From a checkpoint of a small image classifier: width 384.
Rows from block 2 of a small image classifier, named by matrix and row number. Rows with one number within an expert belong to one neuron, the router's apart. Each number is 128 + 24 x the weight over its row's rms, rounded and kept within 0 to 255. All counts start at 0. Numbers have three digits each. After the name is the row's rms in percent of the matrix's.
Before each expert's rows are labels from the 100 images, of 14848, where the router gives the expert most weight on average: "peak at" is the part of the image that holds the peak. Only what is clearly more common there than usual is listed. The data: Sentinel-2 satellite tiles (TerraMesh). In brackets: how many of the 100.
# router: router (model.blocks.2.mlp.router.weight, 8x384), inputs 320-383
# up: expert up (model.blocks.2.mlp.up, 8x96x384), inputs 320-383
# down: expert down (model.blocks.2.mlp.down, 8x384x96, transposed), outputs 320-383

# expert 1
peak at: top left (100)
router.1 133:125100142106121117109104076091166125149127113115109106150110165142165140152084142121114168107101157100150106102152155119123168125118148165151117131159111155150116159128167086141110106126154116
up.0 079:122161128100128140145128146128066092137152128128093163128128128156128123162175133128181128120136055128128147173094128128128125128142099132090128128128099100172128094097103149128149146154136120
down.0 095:140085090152128157152128128132125070128095116112082103130157091146100147166118102128072128130170138141151100162128140090151153188135160167108116094115095162128128145128164128119128105128128086
up.1 100:107128149137184132128128145128128130128128128128128146104177104118083128128120128069122057147096128128075128119128105116112118148171128110108127111157117155128128128070081164155128153163128161
down.1 095:095146124127128130140132142128109119123128144082180128128085145133126119127128114105128128128128094113112133101147107135130128162109166128164108128128128139130128128093173105075128128100128196
up.2 109:113128128089087127147089163108129123128128090117128128186079130143161128128128075097128146128130111104154138143129128117095130128113120174141128126140108085150164137128143086143134102128196127
down.2 127:105098070127113185165160174128110129091118168146095095128149128139083149084128086128128128174130128186128167165128128095139128185117128128128107081105128125124128128147128126139091132128143095
up.3 091:128155128099128128128167155128083128129128173128125128128122118153063128143128128128141130128132128128113164146128072119112109097147114103127174164128130104164128070150128146152077174144130129
down.3 089:128076115128145111117179128135128098079163117128120089114128079148151145150139146128074128126125128128136117129128157140128128166116157173128091104124099100169074147136158128156127133128133113
up.4 110:128142181196179134128153124163141167070183121169174141137131129128128143128114128128108081128110111128128088128128159128114128128128107149128145128128128122128116114128124157147220149208098128
down.4 111:130128123143128081181125128132128146128149100128128131155123128131173128139133096128128112128128128164128118128151144173128127146117165128127103128128108118145078141116167107113103099146127141
up.5 091:143128108145117118146162137120133144138115147146162173162136153101120128128128096128128133128128102127124152083118128115080128093125085084124125128104128149108128128162128110107163128174143116
down.5 091:092100094161083138092153182172089128128116128128102102128097083125128128136066048170151107177128151171071148128128141131130090136149095131113128085139128128107142145131128128119128147133100128
up.6 098:115159088150091127112128133127153119104149128107102159128128128093090074134128128106196107095087128134089176112081088128159125128128097082130133128128121103146161068128077160128128128126133128
down.6 082:128128117111088137097128112128106095109127147128130126194128121128103166120111128119128128137128152128118128159186128132128128154138097128128128144145128087155122128128187087069100128128143117
up.7 106:102128087130117158086128106128160096128119128132111116143137128140150117128117157102100128178131163111110128117158128101163136144108158128128115110128128099129101170149128130128128128112137128
down.7 111:139097087137095168164161152128189137128107167136128141145092084128112139064128109081128133153116162167143191101109126105125128154130128128106128128128131129137128131115089151189084157131139135
up.8 089:128128128140135176107142110173123080186096128100140128076186101128128088128128128128128090147120125128107109153120135160139124128127140107088118128078134153083138147156110184128128170128084126
down.8 100:119081101108097156159179162138126121097119183176136128133157128149105160079115128172128149164139112165094173120105128112128166113140093089103100137095148146128141127128128146128128116141128120
up.9 108:107147140178128125128119136128128128087128128128108145128128067066128098128129128117147128136128117160101132108111128156099104139177120114128128107134128127128128128128095175186148176180139194
down.9 103:128128132097182078142128128155103160116176141105144142128143137128101121128118128166173128099118074156073097106119128118112128131140151128155099147128101128128110128128107128128128155128159128
up.10 097:128113114181128139167173132168139127097147167155114145108128128126106111128128120132139081119098128128082128117109128155128105128151116114116128128144128162128142121128128166131128175155059124
down.10 094:088117128122153115128144090128128128097128155146130114101128100120078128138138103110078153098127136126088132085128110099128128131128174101171157128156128128193154128082154131122128128214107128
up.11 102:117155121152128143128156115149128128118128160154144155107128091102084089133128178115128092168097128162064147118092116126118091117172101128147155099157117090162142137128071193128170151184128128
down.11 100:128089128129128115128128180128098150128047160113128087138109128138149160128140082128104128128188128159128128166116128135128132145128146140092128128076102128082170128168128070128157071100147118
up.12 086:128105168128128132098128136128128080194119179126128128128128135164149083128122138159128124101183101128103173128128096128141128082128128069150141128116128128091117129128105140081096128096105128
down.12 099:089128112128128099123135128173171128087134094188150108153145072100091128131063141128088174141128104182098116128099128111159128140128128147100143123119128110204125141128120101110128180153128148
up.13 147:128100108115119112128085117094161142113117081128101124156119136154158128141119128108128158123131142076164083135162186166127165154128164164149105102116114091132128160095153093128144117104128123
down.13 128:139081128117090163183128175128156094068108163128108133170125128161082170128083106125097105170148128160109144156101137129134127157123128132096109094111128149110084143135108126128122128114145098
up.14 085:170154148115128136128182128143070085128128161128165105102128128128137128128128176111128128084128165105114181124128078127153128076134080046138161175130139133101128128128128128110128124128065109
down.14 085:128141128094169144128086085128128185154172094091097128167160145129128128161089137149128128089141117128128128093167137133105138128128128145142128110109128128139094114128128140152169087137116128
up.15 093:128181101128128146160128146152104139133155128131128128101128100105098138128141121077128091138128055114089130151128129109128088128111139087128128128144141128128149128128080165146123179128128166
down.15 081:125128106102115127112128128171076119193089128088128147106163128128123128104140128128169179117128074179138128139120142128143128157135156156152157119103128113097178072151084139128128133077128128
up.16 095:144203128160079147112180128201091128127138155125097136128117119112103128147128099103128089128128128128128168164100084147135120067128100081106166182128151092128189128099060191128128173131098128
down.16 086:115124145069063080134129128109105167145097128128161177125173128128084090136141128143128123120128103113184092128128114120152156128096128128170128137101147096182151121169083128128118143111149135
up.17 113:099138109184138116104117149106161123134128120128077127128095134128129126109082150128122155128087128128122163097128096128144128091106128152152099115177139128173128128177101130155088136147128103
down.17 101:128128115142128120128128131128128128132135153158130136169128127126138181119121128128128112128082129141128150128131128110165128149128128123128095128091128111129113128188077128128088128128147128
up.18 088:148128111112128137125162159128128147116156153119134120105075128128128098128127149128179128090123107116135147109128128133128122069165101053128128196132149132146154082154097128111113152173117116
down.18 096:128128128165101128146160158128128073128169128124091128128150154095128172151114100128103093108124128153146136167106117128125128133152128083128144136143159136128144120113145099155151118120108149
up.19 098:128076128128102125135105125107128126128112128138127128165138149129149128110128118119102187128128128128128098135144173128108122128153156134133078128128102076139124179143156092128128139131158109
down.19 121:115074111162110168128187128169127111069128186180099128156099128132130146111092060128128103169128161159128128172114095128135159165100153128094128079114160128128128120145102116114128152161103108
up.20 117:091149128102128154122138118128128128112123162128157126093128115116128128103102164128128132155128131176128161130121084100157125128132128086146117144138137123128113128104112148106121128128099113
down.20 110:099128107128110159128180128156128109120111152174132099140128085102105170110121099100128128176134119172128179106128128128161104168128096160128128128148137128147095164128120128128128142136119128
up.21 087:128170129128128141117128123120103130115141153132147116082128138128084113083128143128128128111129128151085128128093128134156103128119128068128128188137128158119128093166093128136089164145089084
down.21 076:162104128104136143116145155128137151162093158077118149128147156124120128112154098128168149091128087128190107128128155141146128136128097122112148142161098133128128122111144128091139158119132118
up.22 085:117139121128128138150128128160105145128128128127128145135056144133146092125128149128148141127108128120100128145103102156128128091114060111128167197160178128133128086128105140111128115110109094
down.22 087:080110109128128156128115128128091128095113101109113100144138128167138128157160103158112128153107158208141132128106099128166108178117112121117128028094110096128149128131111112126128116128130091
up.23 072:128140124128141154109164128153128110128089180140169138115106128137124128112128171106083128145128131101121155128128128115126128128128128095150153111128222124128136110128128139113110128128128140
down.23 092:064119128128128099128097102185137136101128109112107096159128117128118084176128128105128128128142075152128098139145128128104095166101132172107128094115141153161105145130155128122109143128128141
up.24 100:128147124114120128157134161128084094091114160116163149128088127128134128139128107111131128171128089129164126194099092128168128114106044128130169177128153128133128084136129128125128136121128087
down.24 099:102100061120128128125168153128128109087079111128113134128151069153097121128131128146113139128128128175113185124128118117128084170111090081150169075098143084128121070117081141128128128128118116
up.25 087:091158099135128166128146175143101107128128129123098178122128083124128072159114125113128074170128128145085161136140102127128128136128100097131128128137179114115146131102094128137147128128136155
down.25 097:133121156114153128158140128128129139141095126128128128145128142137100097128128142128128128109128071122171115106151123118128140138128128129128144148122149156128155107148098160128165136119143128
up.26 095:128152090128081117128149165144128128101140176128144151128137117128102085128111086128161128128083128162145158106092094128127128075131128082150138128155128111099152085158087128167128181136119133
down.26 092:104093140128133093096088099168141152127155128128179080128103125128101174203165150128069108113106084094129108128132140128128128168113128128128128165106180155128113131128119085128135095128128128
up.27 100:128155128140100139103128136128155116129178145094117128087139128128093093094140176103149109128130133123104169118128128113128123086128128091128128162156138139128128103128057151128106149128111128
down.27 089:093072128148128150101128168149160080089128128151128099128128119128128123148137128097128102158150132162093117128118149118185104128062128111128137105123128128150155143141109134135128113128141146
up.28 113:114128075190092128128129143128133128112128133141128128098128112091128130093149128109103119139084107164128147147095085128128129128180128115128146128159127126146152139166101170152128128142124128
down.28 097:128092087172183128109128128133128083085159117157113155128147104104128104110153154128123128074157113128128167081128124150128128128128127072128170128114140157091128132126128128172132128196041128
up.29 093:128128128128128139158128128128144128128118128128093171119128104084128162130128090128188154128128099128142128123132128111128095128148128142125128128114157155108147101145107137158174145157149118
down.29 098:158070096114062152128189117128055128148128130121080125106080157128141159134114157160094128128140168128128134128128128128122168108128111128101108173167141128128121128160152128126128132117091101
up.30 114:082133161121108163102128079128133128104150171167127102151098102098117095128128160118112135166087178141103169104128060090128116157116109112164143149165128127146106157153117115138084128128130143
down.30 131:088125128156116189128163128172085095120134164162118128120143115081073128098130078111114128181140097171139173146098128128128087167113116128115128124132128121145137128128107128154098128155106105
up.31 092:103185112116113099128130161164115128114151136147128128128114119108105090128144110108158110130128097128103150122106099128136103139158111114128167121128146111152155097109098195154128128124128143
down.31 089:129119105128123147140084128148092128136064095081116104134139123154120134147135079162141133118147128135128120149106096104119108136089128160139112116106110155128176093125130155129164108128128152

# expert 7
peak at: top left (100)
router.7 120:138083104132140165162153123140101095133123124166129137144145117126099127106123093131153101127120120161142155161104126112141113141124102147118110130102162134121130116100114121117151160097132106
up.0 121:141110118092155102125088135100156120129194105128124153117153096128129118142120128155137157117164113146128114079126128115073128128128170161133149059128090128207085125093151121183128111139128171
down.0 116:153128122128128174167144117132136156133140168174182154152158115114099128128095126128173128128125140107143189128128128128108163089123117128168128094124114123103102155094095109128147136166128164
up.1 064:128166128128160105108105128128128156128128128128128137076144128128128111128157169128128128133110128128128115111108159143128128103161115087115136128128128123128130128128128150128128148184086186
down.1 070:134110148175128144112096128104176128094122128128128151128160150112128128143152128100159121147128156112155112128074102074128128104146134140149165194143175128118070163133112128099139114105128128
up.2 095:087128128158112128098150128124140128128140171159128117128128128128153142105128128128112128153128146128141166165144099084128128164121159139167159128161123128148128157128128128128092106098128086
down.2 119:108128116144148160128128110110128161117128128216128123128131128148128166114121112112145142108102102128133145128128127139109128128097129110119143090158128174128066167130128090106128128172128079
up.3 066:135175156122136128077128172114164133150136128099128128118128137137134099162160161149128135097117095100128128103128109157128128085152128089124193157126128081150145086128145128128128128128134130
down.3 066:088112097155128128173128117174140096096128176128150085131141111112141128128144128119087128113166142152128128148128133134190151096122088120148104155128128151128084109156136132150128099098132148
up.4 077:128194148128111104096109128110128151128138137131137128118125178095164128135136197128128111128097128103147130101123162155091133128117128094128132128128133128108128095146128135128121135128122147
down.4 076:116134128128096128164090169176159140089149128125143136152103128107093081128112105063112085128131128104126142185128128063146140128145121133136082128153128128096115070126118128128079150128118158
up.5 086:166128128111151122128102116128113145128138108090139128128184096102132128196128128169153099128159141128132128118137144175118173131123128139128120123093125128095128121138141128131110089128128157
down.5 092:128140128125148166111121128102187128138180124096140108177156128128076128158178147128149103128110147076100156179096113128081177128149111128165163115099071128117128105107191133128112171128128186
up.6 121:110128162131155096120090103128136156117176082128159128147160108124128108169128128146113128141128150095149092113144128171091166139122132132158114115121101128158088134087165128128123091097133145
down.6 120:128110123121170128168090128104177128128136093116126128175128128172098143111128105136147128128154087151128144160103128128128206141084128100186169095128104150128128128110091128128122152128153178
up.7 082:150161134092160083168083135132128133114121088128128128110170128130084099194128128146130128106146125128135093089128128174089128128172147128128128128115128092128128095121139128092161135128128161
down.7 090:128109154145128128128128121128141128146128128101128126174128108128108154128097109136128098119124128133171128171082128138095180128137148128154142077128063144102128182146128128128090140122145185
up.8 096:165128128128168098103115090105104105128176127107110128158125099149166146154151128143115128139128128127106128128115169171137165136128128143086126095118133079161080146073128128119118081128111123
down.8 104:136092107167152146205165172133173128119128090147128128145180077115096136125108128128122118115125147128153156151114124118093162128137182095128121094101090128123128126081099131132128135170128169
up.9 075:146190164107132105128080135128149176122128128102128103080128155162124108128160157128128162066128118128097130112106128128128159109128128101147178137128112146128177063155148128128150146095107128
down.9 075:162128176128128105128128119141128128091149096128120128154165073128168128169136104128149148164128116114057128091128128125099093128128152135143120073150135121179129128128141101101132102148125128
up.10 083:128159149120155128128091158119128155107119094095174167128167101141133128167128143139128109131155128104133101107160140170119116128114128137128163116110128104128100128108153141097149087158128128
down.10 087:138150149106140128128141170065209164163128143081151098128128110118128085156142120105169128106128116092138128093101110110128118128128133128152154128165128128109128119126128117089147128137181128
up.11 164:115089128128128088128121090127171128128128117135132117168136108115140155128101109120097163156156150149162110116147128125096152147128161168159102083128128154148078160091154104117128113140175118
down.11 146:128128128148158169144120128096154152128152098138128128158162101173119128143164163128171108111164102128141100135065153155128172089128130128146194128123115151080128117103149128131152147148128142
up.12 148:144098128128135115105128079128151128128128128128128128180131128093139162126115106124141143128154168128150143124161115122101136160096148150128076111128096128150093170140141093140090112128154131
down.12 144:128128150128123128151128128128128128097146123169181146151149114165111120128154176128175110136128111128128136137081155128107157128100128128141166128134096169105096128113155128091119135128147153
up.13 110:107090098128146128128128128148107128098139150156128128151128066117106124098128091132093135128128097165076123160121103094128113164122128146128153113114119128172128128063104139109153128099131128
down.13 132:128113128148137146160128117111180149114136152171128128128128115092124205128128093118128135149128161118158157166111128113096145117128132116128128108140087168147101177110128098128102103128177128
up.14 077:143128162149141159080123071167112116120116128141109089086137158097120128128168128119086150093096128128097128104128154128095130128128164128128126081128128125111076128127144128125144131128101128
down.14 106:128110128160128136146116155128157138128130147128128124128147133128162128116087127093136127128091128128144144140128143128122146128107132128128092094112129196098128174108123104128128128188128127
up.15 115:154124128128148128135090128089128140126114095076128128128153104128128123179147136179102108130178083128150082137128139172145128148117139133128128101061128122141128128128166128120157112114137140
down.15 104:128078162137137158145128128104175142152145105033128099159158096128128128116191102147128128128160160101132146186087115144120180128110128128171169096100078134104132108128153100106123152128146170
up.16 109:167171139106128119137159146128128128147128141128184202092122162155143074128128128126166110133128132138125149128108128120128128117140116114115145191111128144098155128159128146096128128153091118
down.16 089:128126101137147116128132135164099108109140087128088069160164128128168171155140148128099103090142124128128128160156172146181128153098136159128098076123078122128109171128158099162160086147128128
up.17 079:128128128128128157147121128141108155154128111128128187085115135159077093128143128129167116113150128128139128139085136128137128128172107128088159082139128128128104119073128128128128128167078128
down.17 090:128094116148161147089087109092173159128130128128085107175128128107118111103092119064083128140097146128114128173164109119108112129091103181128128128128110128121128161152160128178139119128159128
up.18 100:117128093108099149131073163054153128103137128102110128127115108128140128140128128128084139115128092166175108136128130128128128121173175128128165105124109069165128141126128143179153137125128151
down.18 112:128128120185180188188128128109157099075128139128128162128162057085129128128100128128157100176136128110152128095128096151105121128134148134128122098128107150107096180086128131145128146186102148
up.19 078:147105105128090128128145156128140128144106143138094125128045186128166128128113128128099161109128118094128128128155116128175128128167185128161112128187128114128130128131128139176113138081128109
down.19 103:128124128156128138128128101128144152098128106128128114158128128128088128089142147116128150113128166128128082150100162128128128113128128121105139086136128128128128168128128163165136105157089152
up.20 064:128190169123138128094122128090128128128156128128148158118155160134150111168145159153128128128128128080109128128128173128128128088128131081145170128154078128119128101128128157128168128166099128
down.20 064:171142128116101155118110128109093107092150145109095099161128142080128148143103167149128128128153106082115154137128128114124120144118145128128087128113121120144128123110095128128128110142128147
up.21 077:116186128128117128097119128128128108161156117113156169069154144155094083162156186156128128064128079134128118090128124140135136076177128119128161117126128090148166096128128154155168128128091128
down.21 077:057128191147128116128128112133181128123165128108159144106181097128098139128171129128155085165108128119128145128102128161128164149117087151128167084133128135157122094091107128119113120176107209
up.22 073:182148164108138105144105099127124134153157128094147105100083189151184094128151147148128128097149108128128128108121147128128158083128127124103128128114128152106128141114128137113128128128111128
down.22 082:145147128110149141100128075128168134140143108128095109163103094074120174128154128095106146128119115157100152140136083107128128168128133147140128128133099128141128128128133112161139152140112155
up.23 113:137157128128102157147172128145085143149101139128166128121139125168106128128117136139128115128148085128128157143090128105150116124117091098086128148128163141128156075128104146099128152128076111
down.23 111:085128157133128076128119128115128128105128128128128128128128128106118193128142128128096139127091128142123128128128128112128128090128152150128145104128128140169114185145128128191128086165144143
up.24 157:111128105128102120124118132128162128122145162158100097167111102104128161092084122070137132160117169128128160146153101094112128149128133128158117139180128158121117160161128081156107140128157116
down.24 133:099157111162177147155129128145128161113122128223185114129178113112117156076108124102159128155102110155150128128129128128128128104091131090138141114153107189136080154086159128134119128169128113
up.25 112:109144116152124128128157128149080128128143155128161128096175109114128076123128128115161097155107128128063150146128137128150104146110079078128127128128128161128165060101093128128123160128076128
down.25 101:128099128128128103128099128095173128108128130170128121128125131067128132128149128128095099128128196141151128187147128130128131102128128158128128128128128114128128188178120128164128060104179128
up.26 140:128098128128128076125111085131156135128143117145130128164114128128151152124113122128113164129126128128155128105153154128109128153117158128168090090128062147169083160095136096145128109128149143
down.26 141:128134154128153128137128107087128128128139109142191152155141114185112109128152159172180128128142128157108135146071128130093173128120116128137169100142110156107089122101151144105137136128129135
up.27 136:135128128128128152137128140156082128135103138131128128099125128155108077128145128142166128128141087147095149150085138109128101141095077093084135170095169138128149068125106142128128144141078112
down.27 111:129122170128125145128128117108128145128145128116128140181095126091164149094135128133128140115115176128168114150154118147128128088120162128113150101149103130160109214174155101172103068155128128
up.28 070:128193161128128089128128151101128158150128130128157150098171170141166089165158163128128155128128105101083097088114128166128140087128108095128179128126131128125134081094155143131167103168120128
down.28 066:136128110101145142079115181128109113119128128104134149143078105117128128168170166165149085104128128111128128128108178103115128150089098103128093090139186146128100128145122133119128099075128128
up.29 068:128178182128128104128110130125120124128112109128147128069167157128190119128163187128155110070140087107111132105141168153092107128195128087128151151128098113111144084128128128128163097153108123
down.29 067:166136154176131128128091131092128128121153111138103101128128108073128115081179096095138102165141128143169103170099149142165115100118144162135155108093083164100090164136144122167158158116104168
up.30 078:128149202089131096128120103067133147128159118111181141142151163153126102156155198128164137091133145124116128075115147163103128075116122113128148128128094123130113128118140133135149125141103135
down.30 076:110128108128163168141155109128146154128187155128148180128148128128092128109101128102128128157150128089139128128114107128144137197155098128143128152157128191109144123084130128132107117139128158
up.31 165:083107082167128159128155142150128102128126164170101106128128119124119128091128120101118152159088146128123158156137090084136121128121154139128128107157135119138128143127118116114109117105134113
down.31 145:128106128157128161153144109108167177109144128186174128128148107092128171094124110101156145138102157140151154128111128128128122128128134107137124105152116167136092207126128128128129093167128094

# expert 3
peak at: bottom right (34)
router.3 140:138148151119143139133122124128114154144137101137164146096169155156134106165167151174129097091133086133134104106127173165139100101147110105084120126125122120146148092124158136107156134160105132
up.0 100:159130125128128112128171128128089137120128150110128128093158135128128077116128146128174133103148128128077152128148114128073128100146081128155133171128155134093128076121115128119129148141128128
down.0 105:074136109128179109173093168089161151128148128099090111173160128141144112128109128133148141158128128128124128128131140140145119066128135150128104128128113147128128135099147144115167125128144157
up.1 108:137123140128128111186134133129090136128134133140179161128120144128110081131182135139128099140131128128128101167099153138128128128147103128093138122075130128128107099128136152086140128135101085
down.1 111:112128076128128128176113189112151135128108123141095105146087106128121142133148116086150154161150119160128128149128117101128120148128121128075139131119141128127164128103106134128158150100128151
up.2 101:176119099128100108114132167128071128162133139096109128128096146134128167128128112105141145127138109120140149153118111126128094128128128112078128171128148176096188128205128128130113128130138128
down.2 091:140165128114128114096134168134127128138128128143128128100079146128128109107128157102174173088113181128100124124128073105136145083118142128169151158152129111119164070145103128158150173091128126
up.3 092:128119069101084109128128150128128072161131163128095128146086138128145130109074078055128161128151128128100160139119095102074151125092155128131128128128128112096158130147130143147098143104145140
down.3 084:122128109121151128128137085128128128171122131138140157124176122162128128153090166126087128128152128137059119128169141111046128095119128147147128128171128170128127131128170139128132132168128128
up.4 123:104128192135154087119128093079179128089186128124144113108134156128128154128142128154104128090083144120121097100135155128128135131150128118128128128170128138128105128152149088128139140151087128
down.4 121:110112128128141128170128149128098154128130139166113105128121117088128128128128111091128097175128084170128128153128103128175128160128067083128115137137162135128128128106128128154128128134128132
up.5 092:117142118107120089141156128142162128087128136165128163128106116128128100128120128128186128111151097138128179128137102090112099128146068096141118162161137161128128121128123118128120147154128128
down.5 092:110128128128128081111113141128145128121159086142128138140171144147148128159128129169186136158103161128128106086150181128128152062117114128100116128128128128135086136128128128100128130128128128
up.6 079:128128127150126138096128128139128107128128157146128128128125106114089167073128106096094124129112162168136130128148128128135165128115128128128187150129128150119155149196109128106062153111128071
down.6 077:128128081207106128126128133154128128139139141128128088121102128170163128086074128142128196128128135150178163159139122135128141128132144142149158127128114159116128108109128166125124151128128128
up.7 097:128087096113128143088099165119112128128077121128085110165075146122140157128133104132099128167154128101128092149157120108160128128085157170102128128128157116128128166128128128097128128058185139
down.7 100:110112128119128169161151133128128102128125145147128154137136102136077128141154109128176096141128097094128128125084095121128128109156083128152128173153139128131163105128128099117118172131116128
up.8 083:120128096169075080110134128124119058130136197128128128165061097142140125110089083128154128104128146160089179135140128128084128109164097114125176128158100128129160128128098153162123147137128155
down.8 074:140128130099145128128119202128137075184149125105128128155128151133172186122128130115128128128123140108099177125128149096095128110128134128138157200128128128093124115128104093133165113128128128
up.9 101:125142128135117155157088166104103128135091128112133120103130129159128095127151128177116128144141120119169097164082128116132128165093128128112159093107089088145152103097156151128132114128156127
down.9 104:128128124128088128179114165128134071126104113129103128163098097116114128128153075101152128144125094188119119150108115108128121128124128128128128134142165123124169090104128105094128149128141128
up.10 115:094098111178128196168168148156126116089128148170101128073143112105128124100132105128118128128084133128137134137120093128170133145157135106097138097120128128109128147128116146140128128121091156
down.10 118:106128092128167158122164167135128119101128119136128128086165128099105088147147128128116128128113128128088149149128085150179128155133128128128163164068177128128128078128088151146151165160128113
up.11 088:128071128114138146128165128150143140128142128151119172128128128117082154086131128096128128118128142145128128128128128111124128081141084129128094189115130191086128093167066101128130152128088101
down.11 090:128128128121119134179128156101184108128128128137105074144108128128128162134167128085128112099096112131117128128088128089131104129121128121128129128136134143128086128128128128150133123078116128
up.12 074:128162154128119128128146161146162142128128152174139144101146087072128170128128128097148128128128151114116128108109142128128128128080134128128128101186122121117128128154100117128086128128128066
down.12 078:128128128127167128128146128087121157097115113128161136130149122150128128148166136161128086110181111068128112139128136160155097128128128108128144157180128128116125106128117162100166128140128156
up.13 093:094128128128149139124176128147097128122128137184128128128170128109108128088090119113128118128128128192104128130118128077128126092128128108128139128128126126128090128128106109128087160111128128
down.13 102:140136088137128138168122147128112114158107077128093151090081128128120095128128127128128089128128081128117136159094120139177065124128128128106155128075144154161138101128142121096128130128115137
up.14 088:147128096129095128128169078132128128143164136134128135124128128109103094075110106081176128128112133128128146128106128128128150128148111128128109195124095133128149128114085128162128148129126098
down.14 082:128159111096180098098128137145114170085128141097176101128092164128109095142128128127169153128128113128089152146130127128128121128130148104128128178128128139128088085128129145128140169128153159
up.15 081:158164128184128097128128106142094113110128128122130101135116128099121107128128181092131128152132128128105187091123128128106136128085107128128130131095167102128128119164128111099128143086161069
down.15 091:127129087137128122128119142118177128126085120128112104159128128155128129135110134144128141118128128174111128096150120113128130096168150128141128128128107128128155128108150128106142110119193184
up.16 139:127145128130128119192142144114076115128090119137169128128115130135138095118166136133139115142146097136128128128084164131128119139128103128117168112086128116128128076086144128081140136128128087
down.16 115:110141092164095131156091189128128122144084102109128155128132128128128128146160110116154140129135105162128123133128101113182128114126128128095128113128128097117128128113134138079128128098155149
up.17 085:103158108136074133128133128128137128104161128128128146132116138078128141128122128082177128110117143128133171083128128069128128107145128076128128175145128176105128118176128133145081128145128128
down.17 091:103164128148188128128116164149161128093128105072112123144128098171177112157159128149115128146165106151128128134116144128157117130119101123078128147130128084150128124110131102149148129153115128
up.18 081:177173128081128130139173151151128128128128128149110159128128092139128101128128128136135159175192128128100157128128092071128124131110130134159167174117160128128139128153106109111086116115115085
down.18 080:129146128110117128163128128156144126128112107089146127128128139138142128158153128114173135107154145128128139165128164097128096095128128124183138164177154128131128098118116080128154176073125156
up.19 120:142168181118178130159132128099160164092173092134162177128128128128128082172143146165144109098084128128101100109101145143121086112128115098128149117129128114160128128141115128128166153170065141
down.19 114:101128076128107136167114128110139104128119121143065132137128129128128128128128103128135124150114083157133099128101101128188097119128067103128128128140184101159128128128100128128144151118135128
up.20 092:128128128138114128112128116128157128106146151147128128140128115104110128110066098073146130135102160171113149113128095093128114128173109112159152162151128128088128165083121125128124173128128128
down.20 081:161128128136128152104084128103125125128170075128128105164128128128150098171153158168148105109115128128088128133128128128176158128128128092161164128128165128128098075115128142103128122111082106
up.21 089:132139073128098128128174182128138120128111161128101083132080128102128170113128098136097128128115118129133128156150091068135128148099128140114130144126168148104138128187136115110072128129138101
down.21 085:166128077134093128128140128164160157128148128131132128183077122137128110118143128138137128088131171128130148091128117128146113127128153166167164139174113166123128117209148128091150149104128112
up.22 106:158128107079092099128150128128128153119128138167142139152128128128121152110087121103157175128160137154109154064163074113119149128099128128168128165169128140128146124153115128128109114113128076
down.22 101:079128128133181128144148128128163131115128109091128113148145128128128128128116128115189128164112110128128109128128171112131128108172128110143128167128165095128101128131094138121180155126128192
up.23 080:145146132156128126111144162120133128128133182128128106150112112079127144142101092128123121128168165128088128157080103117128147092125115115162128128128128128128201148128128128177102124128209108
down.23 074:128128137128166128128128128149128152128111102118144122128128128128102128128143134128170173128128182128142157092128141084133073117114122118118106110153119150092125140128128128128128109119083128
up.24 078:153128108128092099128116146104118129179118128104128128128116138128132110112163153088112123143149134128137100094128078107110151122144100128127128128124128104128175102144158147095107128128128078
down.24 096:120137100158150094151119117112128128140078125128144160179128158128128127146128107122128143101159128159128134155128128104145143128101128105102128141128147149076151100128126128069113128087142155
up.25 093:125128182149128128072128096126172128114128122114128107128128159103174182124115126130087146128090166123143128128164166160128164160117128160127104078129128122109094128135159128114126100128128128
down.25 121:103090128128128165181142128128128134128127128147128128128128128128107113128142129128158110128128091178084122128128135123128128128128060128058128103106180128139133105128073149136143128161128129
up.26 074:184186104128128114153160130150119097121145128142132128140128128128126128124128128128145137157157140146087168157128088129133126143144105121109165180096128138122128110142147128109114130128132046
down.26 102:079128128140128128155128181141168132137110119128117146128163111133129144128141120087179159139128098147136076131120135111135109115136133128128128136148128111123128152121122107095128164104137181
up.27 086:128128116115142145071121128159150128123128135161128108128135090144127165090077128098116135121153162166128128107135106113128128109128151138148128128187128093137128171128103107220128128128148132
down.27 086:102150147128150148121132131088148169080128094162146126149125169134115128128139128128118125118128128150128126128086118171098127128161074127165128141128128122127128084103128100116192128158110138
up.28 089:112128067128129128110128128189113128128095128152108128128154096132103132128114081128128151180122131133128128128122111093128128139134169128128130117128128128150139141145098128160121143130128105
down.28 086:128097128173128164128120128166128128100100120128115128176105146154128138156134144104160160121160128119146128150130116109128127123150150103178128128169145128107128179100116145106137128131172138
up.29 102:080128087184126173133142128142163086132133143106095103078128128112101134121106138133123128115090128128128153127128074077168128145162172143128141128148103136128157147128121135160103128118104137
down.29 108:096166121085151135115128136112122166104128128096161128084114128159121097128128128142122075128128108128128130095125128157160165122164096128158190131075181092100157070116107161087128145128128154
up.30 099:128117089128128128092147153159128096146128151133092136103128128128120155113074058105141156128160128131119163128100096092105123111157128127126129128118128091128201175120128128141124136132189127
down.30 082:064105128153128128128113128123174101128165117145089128115093134124155109138112107136130128108108152128092128135155115131124128160136128123136098166128145128150128115121087128167128128128177128
up.31 098:154092080145128128128141192128128128104104128147085128132116128128128140103128128127128118172139128128128128142122086128128128175122117128090146147128128135113128117141129128119117128105156108
down.31 095:128123128150152128128128150153153150112129128128148128128128117155091128125128116107130119129115096128126124117121118111128126177128128097128164134142128128127139082128100128092171170109085128